config = dict(
    horizontal_flip=True,
    color_jitter=0.1,
    targets=['main land cover'],
    arch='mlp_mixer',
    norm_position='pre',
    width=192,
    head_dropout=0.1,
    warmup_steps=4240,
)
Rows from block 5 of a small image classifier, named by matrix and row number. Rows with one number belong to one neuron. Each number is 128 + 32 x the weight over its row's rms, rounded and kept within 0 to 255. All counts start at 0.
After each neuron's rows are labels from the 100 images, of 14848, where the neuron reaches its highest value: "colour at peak" is the nearest of a few named colours to the mean colour under the peak. Only what is clearly more common there than usual is listed. The data: Sentinel-2 satellite tiles (TerraMesh). In brackets: how many of the 100, against the usual share in percent.
# fc1: MLP up (model.blocks.5.mlp.fc1.weight, 768x192), inputs 0-38
# fc2: MLP down (model.blocks.5.mlp.fc2.weight, 192x768, transposed), outputs 0-38

fc1.397 [114 187 128 161 128 181 149 128 128 199 118 199 178 180 128 128 117 110 128 107 128 142 128 128 128 128 155 240 128 117 112 128 128 128 128 158 170 159 143]
fc2.397 [128 101 129 128 200 104 128 128 183 128 128 128 191 123 128 128 128 128 138 192 128 173 108 128  85 120 128 128 128 170 157 128 176 128 128 165 128 124 153]
colour at peak: black (37 vs 16.9)

fc1.310 [192 125 141 145 174 127 128  99 114 135 148 115  95 139 126  82 128 157 128 139 128 140 128 128 128 128 108 128 147 160 156 124 128 134 123 137 165  90 128]
fc2.310 [142 137 120 141 170 128 101 154 134 128 128 121 103 136 128 128 161  95 128 128  74 128 128 135 128 128 162 123 151 122 153 120 128 212 164 169 162 151 135]
colour at peak: green (53 vs 1.1)

fc1.144 [128 128 150 141 128 128 179 165 174 128 128 128 174 145 128 164 170  88 128 144  45 142 154 128 144 181 125 139 128 115 128 128 160 128 128 138 117 200 128]
fc2.144 [128 128 209 128 116 128 128 161 157 149 107 119  29 154 121  89 219 160 197  74 174 141  92 128 130 107 128 123 128 178 128 158 161 128 154 174 110 128 134]
colour at peak: black (47 vs 16.9)

fc1.701 [156 128 145 165 128  85 194 166 128 103 173 163 108 155 128 121 177  75  81 201 149 135 201 128 122 196 128  92 128 128 128 128 176 154 129 126 119 190  92]
fc2.701 [169 128 140 141 108 164  53 144 128 121 128 128 128 128 201 134 128 205 128 128 161 155  52  60  91 139 171 117 128 205 128 192 128 128  75 146 128 123 168]
colour at peak: grey (59 vs 27)

fc1.306 [155  87 183 128 128 128 128 122 128 107 146 128 184 128 125 159 134 158 141 157 178 149 128 163 165 206 128 134  93 128 115 211 129 191 176 128 105 173 128]
fc2.306 [170  45 128 118 128 163  99 112 132 147 116 128 144 134 128 147 144 130 127  37 167 137 138 146 140 144 152 146  96 129 152 133 112 157 130 173  54 139  74]
colour at peak: black (60 vs 16.9)

fc1.197 [128 117 122 169 128 138 106 177  57 216 128 122  99 175 130 183 112 128 128 158 128 128 141 184  99 128 127 244 115 108 121 136 195 128 165 128 128 155 138]
fc2.197 [ 99  92 135 128 132 106 128 165 255  89 100 128 128 123 128 125 132 116 161 101 149 144 126 113 128 162 143 109 142 147  42  86 134 114 128 153 121  76 108]
colour at peak: grey (60 vs 27); pink (29 vs 9.1)

fc1.123 [128 177 198 128 128 152 139 110 111 128 128 128 128 128 128 128 157 128 128 174 243 122 106 154 141  92 131 177 137 158 109 128  67 115 128 128 128  98 128]
fc2.123 [128 158 124 125 187  52  77 168 226  53 128 126 128 128 104 107 170 128 128 142 106 128 174  90 116 128 128  94 112  90  59 128 128 128 154 128 128 128 100]
colour at peak: green (27 vs 1.1)

fc1.508 [167 118 108 144 142 159 128 128 128 128 128 107 128 207 149  95 128 128 128 173 124 170 184 186 128 167 117 213  73 119 170 128 112 128  98 149 128 128 120]
fc2.508 [128 115  93 114  94  26  93 176 110 134 134  99  39 133 101 128 128  81 128  82  76 124 128 128 143 148 178 145 158 156 128  89 128 176 128 128 162 153 135]
colour at peak: white (60 vs 3.9); pink (36 vs 9.1)

fc1.388 [128 169 128 128 151 179 156  95 187 148 122 182 130 157 192 128 131 128 128 128 132 170 158 102 195 136 112 137 229 146 153 128  97 145  99 161 159 110 167]
fc2.388 [ 61 128   0 110  68  99 132 157 128 154 170 152  26 147  96 135 145 187 147  99  96 166 172 128 115 145 148 131  99 162 154 146 123 151 172 116 128 128 149]
colour at peak: green (26 vs 1.1)

fc1.216 [117 200 127 162 130 143 205  95  98 146 131 101 128 142 128 128 128 142 128 131  66 113 180 128 102 153 198 127 196 118 115 128 188  95 119 112 125 147 128]
fc2.216 [ 70 155 151 128 159 128  89 121  86 132  68  63  95  74 112 128 118 103 133 107 164 131 111  97 144 144 149 128 133 118 146 158 128 172 110 158  84 123 173]
colour at peak: black (61 vs 16.9)

fc1.385 [183 128 128 128 118 143 157 169 128 128 128 128 128 111 128 177 142 179 128 133 140 128 125 141 128 149 134 142 128 128 130 162 128 128 106 128 128 169 128]
fc2.385 [255 125 128 128 128  95 147 128 128 101 151 208 153 118 191 100 224 128  75 104 153 128 141 128 128  89 169 102  98 128 138 128 128 128 195 104 128 130 170]
colour at peak: grey (60 vs 27)

fc1.327 [168  84 195 128 128 128 128 142 151  97  50  96 132 104 128 121 137 128 128 187 128 192 128 178 181 128 107 128 128 128 176 128 128 117 174 128 128 148 128]
fc2.327 [128 109 135 142 157  98 128 141 137 120 105 128 176  57 151 192 128 111 155 139 128 136 128 180  93 161 176 128 156 104 128 110 228 151 128 128 171  68  62]
colour at peak: brown (69 vs 38)

fc1.709 [150 169 128 128 159 163  82 168 110 215 126 109 182 174 182 158 117 128  96 128 128 179 166 157 128 115 116 188 140 161 138 128 195 128 128 128 167  99 138]
fc2.709 [ 38 128 128 165 128  87 227 113 128 104 154 175 125  88 130 128 138 128 159 115 115 128 102 128 126 143 157  65 128 105 128 139 128 128 128 102 128 128 154]
colour at peak: grey (58 vs 27)

fc1.126 [141  89 128 118 145 128 174 168 128  87 128 133 161 135 128 128 149 119 175 128 128 195 139 146 146 185 122 130 178 128 128 128 128 128 204 128 128 175 182]
fc2.126 [143 118 128 128 147 164 111 128 169 128 128 111  84 128 128 128  87 136 146 152 132 152 128 139 140 163 128 155 126  59 178 108 175 129 214 138 138 169 128]
colour at peak: brown (64 vs 38)

fc1.520 [146 161 128 128 128 128 128  82 128  93 166 189  72 128 197  98 128 178 128 128 135 151 128 117 185 172 110 105 212 153 137 155 114 173 128 113 167  99 165]
fc2.520 [120 136  75 114 104 102 128 134 128 144 128 159  50 128 128 128 105 128 128  44 137 139 120 128 135 160 166 124 104 139 153 146 126 163 128 161 128 172 178]
colour at peak: green (34 vs 1.1)

fc1.528 [176 120 128 122 128 139 192 122  74 143 168 184 177 167 162 128 154  77  86 128 105 187 168 128 159 161 117  82 128 128 105 189 128 140 128 128 128 128  95]
fc2.528 [189 176 128 145 128 128  71 168 123 148 153 134 135 143 128 113 128 165 128 153 174 128 135 128 155 128 128 128  56 179 128 151 126 128  69 127 115 174  67]
colour at peak: black (46 vs 16.9)

fc1.48 [185 131 127 128 128 128 149 128 119  93 128 128 203 170 157 128  97 129 171 155 108 203 149 174 128 105 222 120  90 126 176 141 149 157 124 149 128 128 128]
fc2.48 [128 117 126  63  83 128 156 181 128 161  93 116 162 107 128 196 128 128 100 113  71 163 128 128 104 120 128 154 141 128 144 112 128 110 137 147 141 136 128]
colour at peak: white (56 vs 3.9); pink (35 vs 9.1)

fc1.360 [140 128 128 128 128 169 128 115 155 128 161 167 128 202 154 119 128 107 128 174 128 169 148 164 191 128 128 128 128 176 128 149  94 188 128 185 128 128 146]
fc2.360 [128 128  56 128  87 130 126 167 128 124 128  86  58 111 157 162 126 217 115  54 176 115 128 128 102 128 180 183 109 173 162  56  81 128  92  96 127 132  99]
colour at peak: black (52 vs 16.9)

fc1.759 [128  98 128 184 128 100 176  90  81 116 122 128 158 165 187  93  79 128 147 128 111 143 128 118 101 128 197 178  95 107 125 128 128  80 128 174 141 137 128]
fc2.759 [119  90 146 149 116 104 135 143 128 128 118 128 152  81 142 140 139 191 134  95 128 128 128 128 107 146 128 171 200 117  67 147  79 128 143 143 127 119  83]
colour at peak: grey (60 vs 27); pink (30 vs 9.1)

fc1.488 [172  94 128 186 128 136 107  98  80 134  96 150 139 134 238 107  85 128 151 145 133 172 165 171 128 167 128 180 113 153 128 125 104 169 128 161 139 111 167]
fc2.488 [151  72 150 110 107  64 162 188 113 128 112 116  72 111  15 168 158 152  87  82 128  64 171 128 137 180 163 128 115 109 128 128  86 128 128 128 131 119 106]
colour at peak: white (82 vs 3.9)

fc1.303 [165 139 116 137 133 115  82 128 114 142 113  84 113 137 194 128 107 146 182 147 109 125 111 100 123 142 162 151 143 112 115 162 114 171 174 128 128 124 128]
fc2.303 [124 140 157 128 128 128 128 128 107 155 124   7  84 142  52 128 143 120 159 168 139 128 163 145 164 128 126 118 113 157 129  75 134 128 127  35  97 158 127]
colour at peak: orange (28 vs 3.5)

fc1.328 [118 201 140 128 128 161 185  94 158 128 185 174 161 142 167 128 165 128  67 152 167 126 130 128 176 192 129 157 128 139 116 159 123 146  56 126 115 128 125]
fc2.328 [159 128  87 105 175  66  97 139 152 155 150 128 128 123  80 128 182 128 128 176 128  91 165  91 170  98 131  74 114 179  94 157 172 124 128 128 193 139 108]
colour at peak: green (25 vs 1.1)

fc1.579 [153 128 139 210 120 128 179 128 146 110 126 177 128 102 168 105 142 183 186 128 128 128 152 145 153 141 128 128 175 172 137  91 128 132 128 169 128 128 176]
fc2.579 [193 128 112 175  71 121 128 128  59 153 170 105  68 128 106  99  52  49  91 124 128 102 156 151 128 128 128 152 143 184 159 175  97 177 128 128 122 117 195]
colour at peak: pink (45 vs 9.1)

fc1.41 [182  95 128 107 129 128 132 108 128 128 145  98 142 128 123 128 130 100 178 128 106 140 128 181 128 102 167 128 128 128 128 202 145 128 208 116 128 133 128]
fc2.41 [126 114 132 150 128 104 154 158  85  98 128 128 149 110  45 142  69 171 100  30 100  52 121 196 128 162 128 125  80 161 128 142  96 105  99 106  59  64 127]
colour at peak: red (25 vs 0.3)

fc1.754 [141 100 167 148 128 168 128 135 157 122 162 149 141 130 173 128 175  91 128 153 128 137 133 128 171 196 110 129 128 181 128 176  82 176 114 192 128 128 128]
fc2.754 [140 168 128 116 128 128 128 128 113 128 128 175  48  86  68  85 166 128  84 155 128 102 128 140 174  98 120 113 116 196  75 128 117 155 100  98 165 170 108]
colour at peak: green (30 vs 1.1)

fc1.282 [113 128 167 128 158 158 128 189 128 128 128 116 160 146 128 156 168 125 190 195 121 128 162 202 168 189  78 186 135 128 126 128 128 130 200 128 138 139 121]
fc2.282 [ 85 163 128 156 128 177 121 128 181 128 189 125 128 163 128  85 147 124 120 108 178 165 128 128 129 128 101 128 111  92 128 149 131 109 167 126 113 128  70]
colour at peak: brown (70 vs 38)

fc1.115 [200 128 128 123 157 157 128  84 136 144 181 183 131 180 220 106 128 122 118 204 128 194 147 155 177 207 145 128 128 201 128 128 128 190  97 165 152 115 156]
fc2.115 [128 158 128 128 145 145 119 128  91 134 106 117  64 123 128 128 128 171 136 128 178 110 166 132 108 128 143 130 107 146 128 128  75 128  39 152 146 133 106]
colour at peak: green (44 vs 1.1)

fc1.500 [128  82 142 191 128 162 128 182 106  78 128 205 121  96 217 128 128 113  90 128  83 139 141 101  76 128 128 156 128 128 121 128 135 116  82 171 200 118 156]
fc2.500 [128  62 165 128 142  58 150 143 119  82  88 185 112 106  54 122 171 100 108 127 138  69 128 118 171 131 103  93 128 150  57 128 107 128  97 128 162 118  88]
colour at peak: white (38 vs 3.9); pink (34 vs 9.1)

fc1.31 [198 184 165 128 128  97 159 111 128 177  60  76 199 101 159 160 162 165  91  94 130 128 128  92 128 128 107 138 128 128 137 109 128 112 106 147 137 128 163]
fc2.31 [180 125 170 128 112 118 122 111 106 128 167  95 182 136 128 110 153 128 102 159 175 128  85 128 128 104 186 128 128 153 128  55 176 126 128 128 128 137  93]
colour at peak: white (50 vs 3.9); black (36 vs 16.9)

fc1.11 [119 112 133 154 128 146 120 119 179 158 187 187 128 128 207 128 128  83 128  96 134 150 141 128 128 156  84 167 128 128 141 192  94 128 128 186 128 150 109]
fc2.11 [ 63 128  92 152  76 128 128 128  74 141  59 169  92 101  88  52 142 164 133  98  94 128 141 128 170 145 128 128 147 154 128 128 133 163 128  95 187 128 115]
colour at peak: black (47 vs 16.9)

fc1.576 [148 128 137 195  93 186 128 128 120 128 128 167 154 108 153 128 109 181 140 118 125 128 135 128 104 190 173 160 150 161 128 159 128 208 128 128 119 128 162]
fc2.576 [143 128 102 107 128 128 155 174 176 128 119 147 128 147 123 162 174 119 128 107 128 128 137  70  97 128 128  72 128  72 128 112 127 109 198  93 154 128 121]
colour at peak: grey (71 vs 27)

fc1.60 [128 128 128 106 128 128 128 194 128 128 126 121 191 164 115 185 128 128 113 178 105 187 128 139 164 148 128 128 128 128 156 139 172 162 197 128 198 128 103]
fc2.60 [164 128 115 181 204 128  99 128  49 128 128 148 101 128  67 128  86 167 128 111 128  85 128 128 128 151 137 119  60 128 215 176 164 128 124 128 123 153  77]
colour at peak: black (46 vs 16.9)

fc1.548 [144 160 176 167 136 128 128 151 101 145 174 180 128 128 136 172 161 128 101 162 128 128 162 153 108  99 167 177  87 128 114 128 128 175 128 128 114 142 128]
fc2.548 [128 138 171 128 128  91 107 128 176 117 111 128 135 128 150 117 183 128 145 178  60 128 144  17 151 128  95  84 112 100  49 154 128 128 105 113 143 128 128]
colour at peak: grey (56 vs 27)

fc1.189 [128 132 128 167 115 128  82 130 118 128 187 162  97 128 187  98 144 150 128 148  55 128 167 144 106 155 128 149 106 157 128 128 144 150  86 128 137 128 132]
fc2.189 [128 100 128 128 146 133 121 138 128  91 128 167 137 118 120 126 129  44  56 142  82 128  60 128 144 142 128 134 128 131  69 152 128 128 113 168 132  83 128]
colour at peak: grey (73 vs 27)

fc1.556 [197  85 128 128 117 109 156 114 128  80 150 182 205 156 160  80 157 110 112 128 103 202 194 128 123 157 128 145 116 158 131 185 118 175  98 122  90 179 119]
fc2.556 [128 140 177 100 128 167  45 146 160 128 130 102 128 120 157 128 128 128 155 155 149 139 128 170 151  89 128 132 128 128 116 128 150 139  23 137 128  95 126]
colour at peak: brown (65 vs 38)

fc1.243 [117 169 171 126 128 128 105 128 128 151 141 128 149 157 155 155 124  90 128 175  87 171 128 148 128 174 128 127 159 142 161 142 195 128 128  91 182 119 103]
fc2.243 [ 66 128 101 114 128 105 107 128 100 128 128  91  52 128 120 102  82 157 103 187 128 128 147 175 128 128 146 106 141 114 151 128 162  86 150 174 128 128 193]
colour at peak: white (28 vs 3.9)

fc1.473 [140 161 128 180 143 111 128 179  70 203 128 128 128 151 128 177 128 128 128 128 132 122 126 128  87 111 175 216 128 117 128 164 215 137 128 167 120 179 128]
fc2.473 [ 95  82 117 128 128  81 128 159 203  79  54 120 107 176 144 171 118 128 163  56 112 176 121 128 128 203 128 116 124 128  70 113 128 128 159 155 128 100  92]
colour at peak: grey (55 vs 27)

fc1.703 [213 132 151 128 141 172 170  71 137 100 128 147 128 125 131  54 104 213 128 128  93 156 173 142 128 121 128 139 104 128 153 128 123 128 128  80  83 128 203]
fc2.703 [181 128 135  70 182 128 105 128 128 145 100 145 196  99 143 195 128 128 128 128 165 128 139 128 132 118 128  91 128 147 171 151 128 167  76  92 152 128 128]
colour at peak: grey (63 vs 27)

fc1.365 [163  91 140 148 115 128 154 116 100 128 128 123 126 119 160 131 129 233 133 108  99 128 175 146 128 128 205 159 128 128 128 131 139 128 128 128  98 170 155]
fc2.365 [128 141 128 128 128 147 140 113 123 162  63 161 140 141 164 175 130 157  77 116 148  65 139 144 167 113 128 215  72 149 171  93  82 151 107 128  95  58 158]
colour at peak: pink (57 vs 9.1)

fc1.608 [158  95 128 128 128 182 158 128  91 128 133 186 148 174 191 128  97 145 118 160 128 181 128 162 128 184 148 166  79 128 128 128 141 128 114 128 158 119  82]
fc2.608 [128 115 100 129 128 112 128 148 132 128 128 123 128  78 128 128  80 128 128  88  71  96 137 128  74 183 134 128 141 128 102 165 128 126 100 202 101 117 171]
colour at peak: white (94 vs 3.9)

fc1.426 [154  79 128 152 141 186 128 150 118 100 110 181 168 153 244 118 128 149 145 138 128 174 177 141 138 128 128 190  98 110 128 115 128 123 128 128 169 118 108]
fc2.426 [155  51 148 126  92  50 160 186  96 128 127 128 144 128  37 148 169 123 106  97  69  59 150 128 128 168 169 124 198 130 148 159  94 128 128 128 152 153 128]
colour at peak: white (85 vs 3.9)

fc1.135 [179  95 187 158 126 132 181  97 118 119 196 140 128  92 128 128 128 183 128  88 128 128 169 160 164 176 128 146 114 159 123 133 112 128  99 172  84 159 128]
fc2.135 [171 146 128 150 155 169 102  98 107 171 117 134 128 168 165 128  81  77  59 143 128 128 128 205 153 128 145 190 102 128 211 119 112 111 113 128 140  43 179]
colour at peak: grey (66 vs 27); pink (32 vs 9.1)

fc1.714 [170 136 150 109 128 118 128 128 156  83 128 187 128 114 172 143 174 187 128 128 189 205 128 165 160 128 114 122 128 207 149 203 128 138 102 105 143 130 195]
fc2.714 [158  94 164 103 144 128 151  77  88 183 115 149  70  89  69 159 125 137 128 166 128 128 128 128 132 169 128 128 128 155 162 128 131 110 153 128 128 124 199]
colour at peak: black (74 vs 16.9)

fc1.337 [146 121 128 151 136 185 128  79 128 128 144 103  96 175 117  91 128 146 147 199 156 141 112 141 128 154 122  95 193 198 152 128 128 147 108 108 160  99  99]
fc2.337 [128 154 100 145 195 130 135 147 138 118 128 128  86 147 108 128 100  88 167  82 100 150  99 137 108 128 141 128 153  64 128  83 178 180 163 203 147 134 115]
colour at peak: green (40 vs 1.1)

fc1.689 [118 148 182 128 128 154 111 144 156  91 158 116 158 169 137 128 102 128 175 202 110 191 128 113 136 110 100 131 128 160 173 192 119 107 145 108 180 128 128]
fc2.689 [ 87 126 128 128 176 128 147 128 112 128 153 125 128 160  80 128 104 137 107 176 131 138 104 159 128 128 117 166 125 130 138  86 135 128 167 148 110 144 138]
colour at peak: black (52 vs 16.9)

fc1.373 [153  85 128 155 159 124 104  89 128  89 176  79 128 128 128 137 128 117 167 128 128 186 128 132 134 145 128 115 158 128 142 191 162 128 175 161 128 128 106]
fc2.373 [128 128 255 128 152 129 194 128 128 128  33 209 242  84 200 181 114 197 128 128  88 142  92 128 128 128 128 128  86 137  75 128 116 195 128 128 128 173 128]
colour at peak: grey (63 vs 27)

fc1.567 [200 110 145 110 170 104 105 128 128 128 127 128 176 108 156 128 128 191 137 128 128 132 137 114 128  78 145 137 174 128 128 154  99 183 128 210 101 128 128]
fc2.567 [168 128 118 101 169 170 156  91 208  61  76 242 128 131  92 128 128  91 151 128 115  99 128 131 179 148 128 103 117 188 125 127 128 128  74  86 115 128  78]
colour at peak: brown (66 vs 38)

fc1.201 [128 128 128 143 128 132 122 128 128 142 128  92 128 204 166 128 128 111 128 127 110 140 151  96 117 128 128 170 168 140 154 128 135 112 106 147 134 161 155]
fc2.201 [ 33 128  49 150  95 158  94 128 119 158 112 139 128 128 128 128 144 125 130 128 115 189 128  96 128 159 165 128 135 128 128 160 135 128 162 151 128 170  70]
colour at peak: white (63 vs 3.9); pink (25 vs 9.1)

fc1.590 [147 114 128 166 136 173 127 109 102 128 138 197 134 128 255  98 128 128 141 128  76 163 145 128  53 128 128 128 110 146 128  90 147 128 131 138 202  89 160]
fc2.590 [141  47 173 129 127  73 146 152 128 123  76 128  90 129  46 132 164 172  82 134 118  63 146  92 128 128 128  86 130  99 128 115 128 128 128  98 149 112  87]
colour at peak: white (78 vs 3.9)

fc1.12 [234 128 125 128 155 128 161  89 128 109 187 128 128 106 126 128 157 115 122 130 188 128 117 122 128  75 128 128 128 188 125 137 101 127 116 206 128 111 151]
fc2.12 [161 128 108 128 153 195 155 115 205  98 128 208 148 128  50  82 112 151 175 195 128 128 128 158  87 128 128 144 128 189 122  96 128 128 128  94  50 115 130]
colour at peak: orange (28 vs 3.5); red (25 vs 0.3)

fc1.504 [255 128 143 128 141 128 136 111 115 140 128 181 161 128 175 128 110 167 117 128 190 147 146 128  95 128 177 128 102 114 157 116 128 152  93 176  83 154 146]
fc2.504 [170 161 128 136 146 128 117 128 164  91 164 199 185 142 160 156 128 179 128 150 124 176 128 128 177  90 160 175 131 128 132 128 128 162  99  74  29 128 128]
colour at peak: white (77 vs 3.9)

fc1.225 [170 116 128 189 121  99 141 128  75 104  91 125  80 105 182  90 128 128 145 134 117 128 196  85 128 153 143 128 128 128 143 102 138 199 128 145 193 101 155]
fc2.225 [129  77  95 166  93  59  90 143  66 128 128  82  35  94  73 138 122  81  70 117  57 100 146 100 128 172 153  97 128 128 106 128 128 128 128 128 125 124 179]
colour at peak: white (93 vs 3.9)

fc1.156 [195 128 128 128 138 140 150 128 129 128 132 206 181 142 142  65 128 195 128 128  92 149 186 128 121 107 163 142  66 136 128 128 130 128 151 128  87 172 138]
fc2.156 [128 128 150  52 128 128 101  87 140 128  45 150 187 140 165 174 128 128 135 128 144 169 128 128 148  88 120  95 140 189 128 128 123 125  66  77 128 143 151]
colour at peak: grey (60 vs 27)

fc1.765 [140 128 128 112 162 151  81 100  71 128 135 128 128 139 128  96 128 166 158 159 138 203  98 131 133 106 121 165 122 147 182 133 128 111 128 176 128  96 128]
fc2.765 [153 171 120 134 158 152 118 128 119 175 125 128 137 134 151 166  93  94 128 129 164 146  65 128 114 168 101 121 144 109 133 128 154 128 140 127 173 158 118]
colour at peak: black (54 vs 16.9)

fc1.125 [146 128 163 182 128 128 171 128  91 103 159  97 144 128 118 128 157  91 122 114 109 116 189 112 128 164 128 110 113 106 130 128 143 128 124 128 128 144 128]
fc2.125 [112 140 161 180 128 148  90 128  68 123 128  41 128  66 148 128 170 128  83 104 154  97 128 128 147 110 157 128 129 128 145 128 149 156 132 177 128 101 161]
colour at peak: pink (33 vs 9.1)

fc1.173 [128 160 128 136 128 133 128 120 128 131 128 155 110 164 202 128 180 152 128 150  78 154 157 128 141 128 128 145 128 128 128 137 148 155 103 140 124 128 171]
fc2.173 [165  95 132 115 167  93 145 128 166  76 154 166 126  82 132 128 205 128  81 128  50 132  75 164 170 133 167 144 145 161 128 128 112 128 128 151 120  97 158]
colour at peak: grey (77 vs 27)

fc1.185 [147 128 128 143 128 139 168 126 128 128 128 162 128 157 229 128 170 158 117 152 128 171 155 128 128 120 151 163 159 128 137 116 163 116 117 109 172 128 162]
fc2.185 [121 106 102 117 128 128 165 101 157 111 143 128 141 110 114 124 194  96  69 128 128  86 128 137 128 159 168 136 159 127 111 189 128 128 128 176 123 121 113]
colour at peak: white (48 vs 3.9)

fc1.8 [128 151 128 140 128 162 128 128 130 199 128 145 104 146 153 110 161 189 128 128 174 181 128 128 123 100 128 157 105 117  99 154 160 128 132 128 128 128 128]
fc2.8 [155 109 118 173 128 128 118 128 208 103  69 133 155  87 128 100 128 129 128 126  40 114 128 129 102 128 155 184 128 133 103  81 129 128 143 128 128  75 128]
colour at peak: grey (80 vs 27)